Rows from block 4, named by matrix and row number. Each number is 500 + 50 x the weight over the matrix's rms, rounded and kept within 0 to 999. All counts start at 0. Numbers have three digits each.
# convs0: expand pointwise conv (model.blocks.4.convs.0.weight, 512x128x1x1), inputs 0-127
convs0.224:524497385534440472532551540510522323513571519486425437558497525552446573557545477522472488589517514468508505459513464483469508504552454478559472491430542498500453557524461580513537474416488515490460519442542456378429381448478489490472564511616525495534452559502504559470548516505560498407512528449520487535410425547548471480507498459478496427453431472622467496520509512535612473528461
convs0.225:502445578509502446479425602544501476523368504438470446461454580578539410550458522453561496563460502433494397461562509535491531536410559517552552456544571558511506500422524591535578499570429558579477429545542413484451481532478543495453339453476437522516437546531550510574460584442505500524574535564519467517555532417516494452397459508486476516515568469503551530538464535555488513596468
convs0.226:469450561470520525480491414454564506617441564495456477479558520513532448480497437538434497531629385457411461486549497478575541481514426591479484526519513472472538490515524430537548507458491483535470440415507487451482513554453477455490465472473466471509495514537549522515410440495491436439449474444433469551535535541522506488558472421468524493541448452511405554546516481417462577475478
convs0.227:538425462496567487474533616421439441462412455562474466501508386454556562482458421611455434482472547460455490611617492483494508530498544448575460514496480469485501370496578460574488547591501488468466576476429571457539524367509557504448485492461442552552499521529487539453487485507402416479451409495453583536491507504466458510608495491509620422521486527469445444515462527488486544512464
convs0.228:440596474483548416410519527472519525531509455471436461447477504485470494514602503480501487467510518466481461495512534475588416427484540522479414490411499437554599474426446477498437511462432475502329534527537545487495589504501571497515530517446499448486527519513549446459479483531502559424520532508476548598465526513475516473446447473609426638480503562484558474458429509554504436478477
convs0.229:480433494474497504488478435599521457470594504369446471474535479551535526501440504478460443478478511396545456523466460501529542514440547559475542489436544457526493524466570510476495543411540541559510499599620604463501386452509497488545521474498558464465500468525520432466548502529446559542438510562505567445385530575512417522443463566543472543499596462503544397388452483467550508429411
convs0.230:543456413595561541518467466557473416488560519451505519507459511503488496553503479577490463548468432552523479502481554488505515560510542437513438456467422456455505502534580465494533545477506527510575512538449472525556507477435604489528568459547484534430485514595488587518475589473550497497463584413479479476497484517407484535506496533515498426537485430506461537388374538432470454463425
convs0.231:531481622493414389542450503505448506495454520550521512508494501582549516511515558505439401485579458571541546531448517499468487484479509433542584461530518566551481566516454583490461502529488527466496497575369456472466520500406545375491530550557530463445386432449481411382529516579564495586483471524489444378462552496461528500417603504486475601534517443602472566497494438530502453522531
convs0.232:481423504544425446481490563529457537455496493541544468534428479547429532521464500490525510522461502558466470515521443477468440518471459510431548551395429470510520532562439500500529511502481511537429391488587575494467525452528601513483477573470555507469347462547510483405451476511567436507468551512561503548508496487417410522594511474493629440503492561565501542437515485539496487477562
convs0.233:545548449502516465498477547477491616472536473454473538395519476544536562588538441461541474567579501437530509476474459450619446437480469492467605541465412523544533509460568408484560446424528540533475526544411502439496488611408386541488482558541468446499614472521517489416507545496511490608427512467472515597578470450451526448620469576497441515508561455505485450498472513493439520492427
convs0.234:496505532563467581480463383563560487474475487404519504445510568388565421540476462427527440573391549596520488484466526442437512500475496507588422587486477552540523401496493541553612478548447463584403587509535437517470452554507472561571433447478477554503366475488445555483456491512517501561491452490498508595439538506507471494504700586490515426532489466429502475483491555585448611485573
convs0.235:462508449524523475454476512476559569541471463513430500488395595536532440498564502469425504534498453507492474497481419519545534538449509520440391488528435473505405439495566478527562481502517505444425520517489466507487492458489574552495431524478533435538403433492483536528558468492469443551467562504366543396538526513492583522504413453402508462511446527532505420474627483453498577568408
convs0.236:525544449556488561526503515546525502578506555461531496557493365476539472451502473531465490543467581450482588448399370444414495453547562538518552555449481531594549449516510471489492518557568467452593552545485534476533503540541395575481461519449538471568581574539522566482544491407541592453555417491457476490494405494527421557404584588477450489545540486631557566510500467473440553502472
convs0.237:532502545510497508493470589465489512500515456529511565557437510451495524456525527565417550513561600493420494442408443410405517524528551522527526450521564629558519515634563447441488484532456515489511487484519418545543469529519504520498531545427399587489511511445558495448586467483522563471460514546451481529479552534404537485460434400492524493459489533486427513479445500502442416453465
convs0.238:480486443509517584488564492392464454518513581498448481507516401574522491472478435506471523489552551486482506504474496427552515510483514502542494479546553538556482510558570474455504480548406508412490506369573473482519563408525492524506469451457509583572458495475480553574531431528436431554448505544517436457537429512354539483467574430415503473440514498399571463555492367467634454516472
convs0.239:521470556564497495578486432436443464508491415449531362499501454509483572552547524440461485555530478534499513508467512399473444484476477572489506486502506550566610543425579527511613455450454457401481538567606507512469524535572533469559552506471553512526462616547507577488472563523504503499458568391417525536433502528585533492460413527510421503377455406529539549493549576396467390464394
convs0.240:585547510503536401575433564620639622544505453500541535522577552532501473473457538592572534504437564495443514498475495497534492536577568412432567401540582448567489527365508458447553508472464430551529503404470555482491537479555513567448517506502551565540559367482572588463463508484545452573503451620463463513556467588609450463487515480575476512552483504539513608534562471453534545561521
convs0.241:541475582510513546399472533560480574520488491420472465485502537452538520528462476478449516511556509475445446523505409577489557460472440394452494474543457521466490474553524500405546551470432530494525525561496489513580463455548534523484433515538513476461440529534424472480424389427531513454503442454602442482456507505509663508484529529490479477422527457464541485465537556511458520497501
convs0.242:414548411507488542531383541430484425476452561467489558399516430499427501443577519519527545425505504523516512501489446487500551579417518469490503560518503536495422591509453540506464478495524513530463474458509501428456484475544514564479540469570478460517453504613562403458481524474555474482524499431551470560454476527496556578506448531430494604483446540561496482592502548471485489567621
convs0.243:498495565523404534408517457543440561606455441519471427428585526551453487475507546559501499555510483520456496530539540462467515516510420599561534482508599519528528415410499434543488551392473482485493429539535479354543505533490482414465517446547461461480615510442377557501483477595624482423465590463471451498501468480459588370587374476457531502516566543482516513507447472534513470459527
convs0.244:532480501514546497478533613430623511540492518416490514475482493398560425479543584442480564497526578457412510422505516492516377474501446532512528469542567573569475526459520508451523496498420477524467557493508488404487503501544534453454466522489473525394618519401525485510455533544555496499444580439490493458374538487494455484485470525457524492542482432465445575494487554419503451547449
convs0.245:487524501557474455484485542489532556482455395532461532489479476547503470400490589438461475498498529395451524502473487529494492430573465618515551492468565462533579462577560441522556536401534548442590577483437420534488438523415524460457550497542593406544466530524513478454516501457497345548503513492466515463439523517496514471509558520537476490382428458494480515467471549512457535491431
convs0.246:483598474507560522564464487483516638470495468530496510513510446545541510477411495503459528537513432511515351493499443486449468520524443483456590485485582479486502466597475402534483523479455463547542557482487587480489533514426523437486446442532589489468454542538517550481522528559489535452481506603474437374506522592548542476414530500546470545465444516404470525538587429544504492510427
convs0.247:540528486503532469537474571484528545508534513539562477554592431524512493572590484504406474535494579563539610519491441404517458529597516552413481468547486483453473568500459514551522481542510458457490450557566564463626436510536434425556537463433530433574488517468492527412579468507489414477485581478417539499449379464554592477509421498475484568408542521448416461493539490517442424533584
convs0.248:517425546526553505503515539506533521531430491422502527552508533501562547475636536525460608551509560450479474512511543540508484503506499510555479450586458570563441463455521483476552470476464563491462542555520454427527438477618434474468503523555537530529486542524492602524415479498481361572419397557447470511445549522434525460558594478457551560476394492487493570475548497476563517595521
convs0.249:432571493478475483476619574426423542509550514538452525512529418493505483584403463543461503536485490488486416396441511469533481515425487485541505564467542421474437523492513511536523485488515487491502424498467484527444520653561454520427508459492493577514492485493442526472589413467486565526455495385404472550517485474535485424471471557447486508517533446539484463518553519476504580493474
convs0.250:568435551579578550451456488561577410482559525483445546541525489512496459514544518552587500557482520510500616540493451493510510543526475434473518493571445584452560532538465476484466523561507412470495412588533485468480513480446493446506583449405456499552492554494554496441488486588492422527428472496539533615466515486458502501495427405479508572534445466531541513531517553492416483453456
convs0.251:476461432464540563512476451498531477483425518569552508479483489567456433480514410466471551483506575574545534472546551447504465416460491574445527578599524522519509458508319441467422474551515492520565493512450537544515480640503491480539614434541489467373569601504523502500445617511512551569441456492472386457491524528489507528483465492487485493472540580437471536486510552552514487591535
convs0.252:391492525491451496524488549526581423570403536535385542528550451433529464493486570496513498534490491519485537450520496367556492491564538464412539457488509495502504429489381456465466533597528460406531469409535502441453573506414509567496554377488553493442492527539510540519496557475516481544497439458469559506489450371565544492475534523501455503428524501539435471548484497501506541504537
convs0.253:516571560488475527511527460421434560598449563549491481456499473485511427438521405513386539474549506459555413501486470526453493524551512559536487511464499583446431416419423549518537441470472546444462410449504508409513541482458511492413509457521567522476554457544515543478469483531428549490430511439464476419468525451576489475413475488457564473516427473517436577565509500392547548536481
convs0.254:463437560473558501485471507556511396457444567394446500488506461554529406438537435564423560480438415459556454472409554551440476481537593502460553548491462555475522444418472525528443511327418439503514562498561553456435501485511596446492504425467465580562624494557461639498574482510531515499451494526432503536496452540474485540449454481544520512417531389590460440602542523455422492503486
convs0.255:500515523487405567482488397548434499425486626538536457501496462619434534477511520564535477537535598481457391445555596496408489623435511552559536425523600420544493591413484507596524471440533469571474610436454566504574570450492528418500471493494465526562514540597498479587482519552545573462519462560558530506475500456439486477400379487525493459476508523500473565488573615535444506507431
convs0.256:509525484483421492451514489395540488461493496521519593491502606459492503454500538449475533495393502485440482510552505455530536496465401493474434424457519426471455440484545464511570549521496557449455522565570535474488437502415500523506532535461434459480486437505473473439573463539528464512500462431501537485492472513525445425512465553427493577561427396480526523408454535485541521505476
convs0.257:478544429473634465500491494578570501423450488478429523605557480523608395528422492488446461572617498521621589553565469500517478470536529534424474525561462611439559562475478428586522501599549476483511491594555563523457523531444522445552504524508668503429561494490527530498413594504500479515502553528469407536418445559384458427560515473527462510498504486519582491504425475532485494487495
convs0.258:460476481527534502509495634509450502497551481458499522511444446538399549497477528496577394488518395494457485473532532479572562465469519490581529586469533505463472585503605435495484495434489558472563468486527510587445491515417610537520544518515542511472459564557498529501473530552473448478504494381512410426527540512497409544470499486549515581550537451468491471545510510433507389477483
convs0.259:497495476510504550519521546457401504444465472580499500555408514502438502509550498543377530459502555561547472519531490577441516538541467490547538434586538484501428494482517443547575485491617443524584468415465464612528460540439533543446482533550419548493543363582524549447512520461443502422555523582504574507465508499509433479538427479504523544475444653571548515506535552383426498580371
convs0.260:489477413571535515542506483484421469507568533523451532555478467501502447455460546386644518491390547525572563490449524592457508601599473527492519468491519599528447430478493561528572443584499506476439505488558487528427453473426588480568491568426508583440582487451598469397420565472437440457539518486417551483540464482496444493548414369560467460488460533494454531490515564496490494555499
convs0.261:562413451519464457489458452467572584473538399569576558483482451529606440440497543458475511519447522483533482455601476537534537510642456555598574475459465473533591496425477521447509476489556411540470539546479416421534506472535536463571529625499547517473573527475482424412519608530529337468469509527543530473498480548516447540482497489462502475516425436465570430497512586446485486454621
convs0.262:461562603646544501485408479475513567561455526587433523434463604486458480462488479406484486527465548443495515578451529459493505494578533424524495501544498509441540397552510457427492434432496481445400467467442478425462435574476497553576476475437503374564520487489440484526521539558466497524452490443524545460542473547536558433468461457495473559535583405483498493486520469496462504540471
convs0.263:470537474500384558490498494552550453525494432486556544467449476496568459416537487418487440499478403516484528546470503557531481516477534448456467532480511624510524438509437505512473548537463537548463558510410503569579498602396536527507478467501437473520557479459470425472541431532468544474487505470507556477430513478520483473568501542539536462439558529491525447469426483541471541459462
convs0.264:419477553500458606553393503448414423511522477556541547539433558494482546552480442483510466464561529512538480411561518610545464449503502527525424516414510665550394512459428374467502521433422450530508401425467507505579533542559549533503428603454429432457544476475522610503464564479587461537465460447560485489479520444505431558515417574437530459521447560447438481450461503541548493462512
convs0.265:503527473562498533498433414414460445490509602506385465532548506565551502491418453485528531492531553464516452543524480460483532516515432625555449540396541529492548516434541499529521439498512456486533501531481489424526567534544468419536495458572551589482494543474411471494531507579541450449484518458508482543519383478531587523499518485595538457536529436490418553563570422472386487516495
convs0.266:629549601413470605391433586534553490528535527467532487515439579416592369465532525487474505512480488521561561430550533522505503463508589551472595555477565598552447566459530549547516398448470455420418516544469497500430538507513510578527516561520505490547445553486414465446539527561517501431478494514523430425513483542551475377502507505557481435495451575428503451519492476482415516633643
convs0.267:491477477573456504545533463468500483456409472507463437504524510476530546581573527465474517462612478510423512512544455456478509445502514518494552519422535449525524491565516516437414515568527557472564516552541500589459541519486533509502572522498436441449464516491613425492543528408546532499526536426522444515479555478498510534455516521488449480461590487470528451513383426563508409537435
convs0.268:503546482581437524425554507561536533520401445439320532452574422515473410451460522522464470504540566532544452529475471486507372428513458530461496447455587420490594450467465458511493538555455420471491514497488548455545461477537442544466477448497482430513541552416412503540503491433498639455391549561511459497466510567565528515475526527538551475523501474553529427510524462508515479550497
convs0.269:518534421516691459493492486536492507440507486482459474551442493518490542487534487473486474538560525467546542509529604518496549433559495431456528548589629447499523481512454536491521545582550439526569503542510468451569496520582468489501501460451558555508512479484481484534542451511481597539435485570453418457512445402540479441590469457590476407426462443445500496542482517485518419569529
convs0.270:445509439503500519489489460476396415494470492587524533502589505511572535536495490558608452519534489522460475616459544495499451655506467526465486527424525487459495521560523489485405505478380433495462495528530531406512441535453526483450477477491551493447445453562542504473407464487538429551547488496495565489524493478444559518488410541451516487481542494504508559505522439508538497479447
convs0.271:568505523520534546572466435438501541520536532490529486499492508556506470516459531419592571540584407536440451471457485478462502449525335581564499556416516537496494491534456483582441490551505413576499461495428577400539536496484488481477504454482458457540464481556538528541516542412527473538360419527534514541577482525497518416478499554479492475534464425459442529490525674498533515498507
convs0.272:507473512536505394522619505539466378465531510405481534434397555513458510450529566434618466576488511455532471479586492508557500560519519460489444551506500593479477531355485438526457427418517539530487442492484526517558508505458493514510470507439450425503450525563526453520450562580485506463491465468498423516501501495522477472590468496419527451465481498450405548509550453543575433438439
convs0.273:503472580596431439470465527473556540514525536551437475527491534545416513484489588468513466446461450552556543497469583445500542553519442587425486474450500469459516534441511421592490609489536473484391516439536552623594551470454535501499493543510507477534526546537403543554454531505454408499352442503470510520509445490551457469446521492525578482538518585462557474581418462468593527501601
convs0.274:519412483533503561491495502495524477489493563527532499551447574616599486533499392536504533498500377458388503404530564561502508469466516523542530534598508531558499673454528509532536433535468567425470559454553454501536515441480458489475576493535533581427521472532560598476453539476578578503544532500516523544496491428508558452579426578385509534493636517484473515442417520478580393561516
convs0.275:558453538445524551491422586525616482561528572443517568498557497526529475566539489508493558549432433444581381536501516555513550478572399491447488476553487512496500453445447416538480432483512449513526562605573503496465447498498490450417512529478477561456574529508465567457547560606499587480434469512528405453475459455536474417448521505467506477465518533541455466508514508509482465629441
convs0.276:495484450584555479537535545517565494532481505572453398448519553506511376548537424529518467548549467559442511497567548481438540555503368495463511478484430488523432620448499576531594563549491533568575551529499493457508507423349489550530546444463450530510459529485500486503563470475514512505416399405442573528421461471505506592506454597527441484457491498458451485514476549471472494453495
convs0.277:542401512498512533562480476465447538432410532467501527441535511552499517531627430438357492573430526480624491431536482568537561452380385536540528477532519483538474467565516495560476548537429490601438457487515419489502417519547477454475525499521517463522549485493503537511533502501517565520486528468480480482379472415592529526541489422454465492571507579538416429504470497562555478465505
convs0.278:535400572478567528509510343488454520446447433431474427544439584574529548531507490458493484553504523525485477402607412483454573541492450407611499463517444566498460467401498461584426513523527519513457467525532369522501506484475535442456494569480431545497444567484578560479459517579454519520492476542478482513484477505419481563546532455391449506551563477514576518473398464572569504610424
convs0.279:516435435412581552397468515522524457489542492504610463482491502441449384586487467490567447557558454525459457430559423498491476503534497602501477462461500426456536403465402477580529499545503466490417556469562471529564514625528522445528470510518575394526495525501502436447444601428530446467523545483448431454470516530548511520479561470450508459546373534493639401456593478562471492489463
convs0.280:537517539555556458533572645382416498403510534520510531484470465487529528381562548535499483516481480593533521504470555509481452633490567443554441512507528465424486498533579553497509528571430482571543512514573547489499471502508593523444589561456451487466508542640469552505504518564439506565502506508425478445488582451404515505497501466467564484467558416509439503563465490540428500584438
convs0.281:429538545487559528492507451434491503577492531520580596572394499614545524507580580523507458546431503544469508473571477427484478469434429499504552542479516518409534501521517487514486530549463568556529466474546491469503602422568574501555443501586521530484492509608502603454466531435484515567511495539519413447587529503468479513448481479422610525513508504518507596606540553491516500428494
convs0.282:495481577525494537419520527480477417564583396408468496461475543507531456535501526492590566569427441486529551498448481542402469468519484521458424609472544562572472531399441418527395485471564512493570491497550561555506534551506499447560549497458587455529530566591425567533495527470566497459525518527464423556457563500353443492527444439454523463418460433499500388537582587408508469563446
convs0.283:489516413496429530499492445477521577498541493429362514522479521544513536472447560531415554480501561500587470458571468488509534487501454376536555530488510429535567523504417544569577464432577539541490481505463494450463435452505532441583494481530564552562515580526529576463463598439509496523550464454429513575540464424527480501519453462536578517564472486497514456366559503550463518453561
convs0.284:468523495416481512482490501563342476493393553502450533447497527575455494478475416477483523532535504514461483402571428527491590517444471517597481483562388422501476457455476557494597493438510460506493470437469541419432506502467509428611476467492418566501540591488565450510397409395562488516543451506540466350612506548467476471518489399498449492409533476518487499443527410505480538626557
convs0.285:561471458499472484451469462508379520444478428471500528509560599485557555435537455502506522447457540587606591551527480527513458555536536486564563444493571561580489458538473485498407464543622483549478516431484549415535412463456462474437498425610393477564544463527525487468580401511524477427601477486361544544522498545541553440500407507497503577480514558497493528513504496512502473452484
convs0.286:486530549586396499531410567455421433510556478453546479411468503536473519522472384539530587399546561481460500520497471513494535561493487511435583496540589502442563577480480482570484519505503423571560440492541498533541411521520471537502607508473464583483447568484458519522481477470437507526536541490474491588555481505568453505511485553533516454514435570473480480471593516482485596542542
convs0.287:480574517487465484529504493509534612543481550537493521499569505550596486475489515471465561458594547625575559513479470541526550484490498523455623570359493487515503453500574498558448361579476487542434498514510510428527568519385440384525455472413515492483492543448535480493503539537492444497425521450465484489592467489581490444519412514578491515532437484572512552463566501443544560462461
convs0.288:447445494527447525512547662614474555459514474514522422586475454491527491531523563499523493559452451530457551533510433541488456577494529458478508498548445605553522485595536544571535477552424466466557444513452436501514481576539615572515530492520437548474431440529478493462432490484497429535475536503460542491453401416423452526514483451540501451481439568489617602541567516509466468448429
convs0.289:593487473567517533454418477525547447419494525595510495564570606382629470427492474508508490449486431380416539478471489543442545498496469648512522511452540496456466536486453564479511491544459462578622532521493475462505444498516548590577598400592531456447432564457475464539358512519424403406546526384372541545539500512504573409500520506469450575606480481480506554423490548380487489563542
convs0.290:477493441509548527543463421494499512509478522558482477502555527534545474530399569502498483474451438517493430510468518466616505388581442348470505515533517479502391465439498511522541452463503606446476522501510512444594510506438519422470505538459490539569491562493362566508476515449526477438511444477473495527441435512484532411455440467540467536544554472548514437513429496563457531581479
convs0.291:533430544549488601509459491608525425508463402482495479503462492492536491463485516501520421572447562476501536486457482490522536504549513509467541589501504539434447514468557438503441457447519564472486506455433537512446598465506363546560473463474470508504505414488386482438457482389498431467523488494552543465470550581474515593575420551461440527546495405546493476529459396524587508511422
convs0.292:623523462526382628470405532468500463522576467500551519542490648552507505481524488501432508493491388509614413481548574575406509521579502584542484570540450531527588570513550561430524486406446503674485488531555494401493513529499555499556514499464510472481420566542528512544514427452580522577502523478560467472511503467519473468565482478549474522414473506543438554539493540488453563508543
convs0.293:588570477513451472554422451525518529491454456449471505580439462583473514553503419516391493531537469504494468528426525482611465441478526513538497539419515550423513576546477481594476388480435448510539449480529512570447478481565512428452596423506555500510569505458606533475560476500547445569492548503461449561574540460516495468522471528465481481480502448468395488464525506449426507498511
convs0.294:598541555464428544461538522431515573553472500521480501551566519401500482479490529530450475563455567522537413441635534576530425497549467574501538546507583525523521540518511472505439519487392429447478521512510420511557593466510480465578510427527551410575512424509504506470480492518528554537555576561524402429478499540458432520592434484485473540531484512481462578567521490431551546524554
convs0.295:537567530493428465476469479511474492486536576531504491423470602508518631533478470496498433412493556485489487542483565493549544482441410466507503488540406449469578333534470535550440472519484409482490528482519551595540521498413464560501456484387405497518521537562594507462494517512461510516465443537557495485393453510387439486488607592543449523484471531500402567541562510470527462506589
convs0.296:553453545450507461442408472485526391432490546437461497509499466521484541536568526525499499515454503462514556424513386535577520436548454535565507534521519499542569486498467510553451478490427500491488468555548426471478458499531440419593468498491514465573461616524505514536486474499477468491437485536530407503537560491495459514457541549545512540472520470599503456547581478482594540557456
convs0.297:418545457510454546527515556427420588463494515483514461456489582481515467557509570457477411501502498517456391431609406519622462516439569509460578512486508439445540486412556458511403609487511472546508487477476533422415540466432439510472548472476559491464528601465510518524529531542501450603554529539538463509506572489471553460473520543513499463588555580519606409479506465535479475573553
convs0.298:523528441509475612473568529509458485539473538564484476407400594456521448523418430467498526537420515477468450481444445497449585424454530526511560526468441536550501495494490482592441495414544517511436489426622428481517550519454516562520505567551473491460463512490536630540547563446475511577469470457427538574443546460531545549609442568420411543642489484469491535552535558494524463537513
convs0.299:451474556456630490457501498482600504511484522547562481497530486497572523415583518523416533454451431454493489476504541518465495449535419457508452502560533568569502470466572521484523457427528475441423518504492439404477400517531508489484421512501490552550523419501510513497487392477526462477464536531459468456537543510456469462502469444463555574525402470547403502503504520442494534553464
convs0.300:595531527489510423405533547458575498554493447529425480541530554591422433533564495463574572540538561458424609468456483503435467518614514492473481456393501472584562504489434555472429475521516527616565527550533493518542499600472526497576477431512487465416488524403551526536447456519522474475471517545425471550470423466522611526579439459495557535492433536440511469535581503468445559502535
convs0.301:553498448529421549497507536452488558518444491518447528448455587413373487498514519448540570459496487466490568592533441441508470466425495483473501521489517466538480497571533594537636504459535431460494532443517505490467515424481570493503555586571486516462479529456545559514455525570462507482535490427430583471508463546467549417521554515516519511559476410517518490452471385508583394506478
convs0.302:449482518455542485509555488463438483493510523490519587451430532579507578470513591536552487387456507434478495579559524594466548478490549490518519518588490427414558456512491516522525431448559608541495537526508421546474478511561501496470466481491450585509438523426447504503532468635536569565538534555528539478520579520515505529478498512543557516472476453549563438520549538494510413574504
convs0.303:486439513561474477481480518442528552496573463443453560497427529471498418467438550491535460518448518477479520500470536548454425469453445483488514597431424505455447488526521483445461527460461427460477436515416477519563470482505484465439556485521528484486469358493452492476485584477480415484494606454507655470516520497439545497456455499480532463455472444503518464484570544534471491545378
convs0.304:497521554482490555484546510424457565537435634487517450540497554460542453436452381524416553538563454541503513423515458517533638466481464440497545535535475495560424506472455461516459518513477486519494421512492466423553532517536479652474483492501478511457639547503553559498487424559459499498515499603534477505425525496528454512409486560456544509588547429579516567494560429505530548560543
convs0.305:466486522453519554509528483533564498551561536486510520420528524459407451446512481493572445428522532494456537619481512491463489576567546512608601519609549488451528491542498469447525521462447516445529443455568522575563546496493544535455479554475492439423527543501518434518612523524472510469538489508460450434504549638573466506429457486521530515471477563514545431511479492474564439538621
convs0.306:587496522589493519592493553440528532621593477545593575456455488441515497447599450441513547525611514489467464440448525462557451573552470570513429584387559563434541489517512537484490522506585489473414474586483485462484570543499453488488429630467491600541493412523564514513477513477585458465417466573541475506590589479493412493504393527488494404493442570536494498450562497584468499464585
convs0.307:498459475490513432470469552570377587509510467579437527495460554513487464498427482565534512516442482536536430410559464503498467529467509480520468537510467555541481465460518487548512499542486363494480460401495429499497479560542576466462525536509535585488499427513533548502491474613421510513465458430516541525496479474526445502570467478458442496492433480520527502406469510465596544532481
convs0.308:493472379579472466505446529458567484475471432517512405458538523514431429493495472400525512470486530499550448485473552679464445456563512544549514578497552503502403460464449577499462521494519484496504516503503563633543577466523471546424456591480531489488501563517562401505520514436501393515509542560580587485481477503543575476459445433544502512532396458543532449503487389565510519533565
convs0.309:471583479488470525532521514467456555584482508493286518515557465570484541467470451422488605514527554600508582477528483589527497526433546603489560468471561465504546462469517453488493478510512530492470442556490552468507491501447526585487458520492526547570423592502444482473476500487543461557483570459503487482547415460551453517515579527496519470466477440591478534391548561540526491573485
convs0.310:527545540480563473484524507490520434471439556446528486493445619566532500552480553462415419435539510555515394549559546545489456568551467482493467445551427517525513491540535529561508474501470491451521522537458482424529507446597534490490471548536524535417457545476466502561474579416453498511520474513514499448485433516480504453394498479503506487593546603548522484555488478474519466572488
convs0.311:573516523516566532510462499459408608502518621523537462412511523488535474524553494472550570529497474425584382524511486521395476516531499560504429489544533528455504498514490434491537508470483450456480550482555548458432525487469578507555551389576552497446461461524397524581443444504497580522496545491502517516535531599596524556448608547575522490539527512465512522519542404530580471550404
convs0.312:524479393467491496560539403558518485475519507536434471448456485553432462411473535477445458533454432519534591516590612516500460516647511605449548583478500513497502491511595443520405479504576549573560537536484565563543428564389475565486498493473525499568496545640494465419500618489506485515551507539562460499513479444476498541604490463463469441569558514451445509485475469473505471521539
convs0.313:485459452556610447501443434525493487584498550517428450523557471537499480490486479493511550514534506546476520486529528453492494415450446571534469534536502501454458563488523510540527420501567491512497542532521441446540454555505539514572524441562570551471501484514470453533511480455557483524437501509372430512553499468379532518568404430436458528489612435513459495452504519451522440470462
convs0.314:432547508541394475459500473602540594533509505487529471532521524576511411412419609527502518484511499420556579550555483511495489537544476515548558446550464557483500430491537453557504507528395561473523559551538491569551487522486548518464525433573540480441532529489495513543478549460435568513554494532480501536528497419481476493575487551572564461466601536524542564586530470515560435473529
convs0.315:546531509515439491413549615530528454457406535481474576512558468525542493473545518494445493544602517543543552546542569389467558533472504535438483472586493483400452450542336481485505465545550447489556442509471492438513505570445500532522532494490485467386442584507620565548519422488470501639462576459514505435522391496522590515558468497477505492445585445510553527569526464528492451540561
convs0.316:476538530523658462467549539417501561479546440512501499453494464614516557501564594540458532573557421381504554453431521548557457570535581522471504532500504494476424452458489537493570539498527461537529504526490574451405380500472537510498541433573592491425611441499446498550419559565474567446383602567477572503516510473481579520406470428483575456611522515523448441490538563528525393405463
convs0.317:447488467578525494471590483499472504565374427575574447499512526397474539554544590531454460499583461463490552460539574490508632485428529519479518489453627437549514518465445546444547461490537520516519449521584503533507581472569561474497525464534538455500464500497514414426557460481549518401416545520526477437440541530445524440539516423561443502585499422436465431531486457591471337520549
convs0.318:510565531479511404604436480433449356607662502552537489516488571472540484448432458588430527532462455508493532457497479511441439439455549573565416466529455490455563482576538462449459441469536482515426501447449425587489470458470478465453531502489466537472462471484576527484519477484540538452473532481449478450444462433433493484539579548467516518484479534456442400431500535533533478457500
convs0.319:422514494553559383422479503435531571486575494519391490511419477546582572477530554475507528454597473530489469570531455584446516470569466436545508507544561481562503487525513479493549489560545536515454463511451407463437560446517522600493494506522476489480529569538512405478539517443551497545544563464470554469463564425488535513522532434457505489485513475501529482479460454574501427544438
convs0.320:507482498450507505469494446494467610482418499436423515545525472570517488453481473459468491521453499559505495440549483491514580498397398511464553547527501486468592462365567425507591406508573485482405458521461556518514505522524453439522524446460480485511475511525543531461583568539542518577437527417514487519584413480558500519533455495507530520500467489536523623515577490508486471514530
convs0.321:474586523454498500514413401489595522476423540522509406539472478506550455500557473568470501484545464500572510535485468452489466548520491482489524513512452540447472453496461530523481668503466445488442591572582535470471542452521494412464578526549539553509581513581443566541677412493521414434459448539526474532553524555522472435416512503510487587430453508501605528597577526419434444549349
convs0.322:532539485493533476485553453520455459555500554496566524532456388528424452577524504540524482531472530366574490439415473545580467485454521467491521395580522588409511562454485517641534529549648487477439474485487522463524505477452506396466587522505461409444482488492470475665520586481505571493469515454441413465508459424548468453496483581476467536441462560507446521510494466515466430492439
convs0.323:609536584547561559433491371520472476501541476473484505529580562555498481524537498476408524475436507472441509461500538558369524537451491542507550638471521384618466550516485559570585551520497483498529530472522448448461474422507509488500489546585524528430462526504499544493534531431496487448413488487477547480453481561532574429590527434502476504563464494533503545447460532563552427484511
convs0.324:500535534544501475564563517511442529482524549492440493510460528523524462506529511501462497520571460544472496519397546506459467462484434478507586375488517602563463507442566473465480575532437488592565447527501532463510462553417514485527504540517527636494499445524432527413471474543463493459446452432460519511490473471473610514434436450438457417455571532530464495435426497441490500440478
convs0.325:571506523517546462567450468507605473462538517458393496540505406478518500474511491505563546492550546425450482454434480442467569539452424421479551501556493559572485563561500502547497497592575443502519506573471549456579468437438473575488546411384522451447497469525519506429494414564501482561452493393530474581575416513557490584400476412466434562427561602534543499593444513570482538531463
convs0.326:485483446449522484509485497448556410459476510515469492509531553460479531503463526498497440543440484490534446597393506520524507467444470427466503573439434472477505680467594485518489518469476600566515452589477483537427480451624567513495512481466449478479546403531479491570534430543431478518501456584511506455604476463465503523464558448516463415478462497496563493586518575425458487537622
convs0.327:442446463455588454550496511504474474511603353465525534510575488440518442530464509531451535508498450472577552571486627538513497573568477609496471502430515555499544548426551456530428591481539480470551483429532496495487548435497470538532539525436514482369539546458569487396450556565483441543411443452477577498523372597597510446540385596560536551543465528498502536451429539539493435552545
convs0.328:428398543438497540553534504589538555636470512476395418484526473576514564412534442503537424555501498560532467585538504498474413489476578419476499511502485428490509492507485460445482475532523554476482503597587628578430579465482496481462511552567537431479520521485539526434509460440480517523535478476566599484453548592542635546434456507536539520579574431498556508510565472534515434510475
convs0.329:525585507432583570522492553494534498507477552463457514522463538519445555525458525516398530521529516392460494438464498499541610481513567419507539494457462475419544596511586451468551572452523534536531500454527442471548539424481496465536420502406484491514526394474462485383465502541497518400371473468518542576435543495490473442553426512462388571474564486596591469552444491550499462485436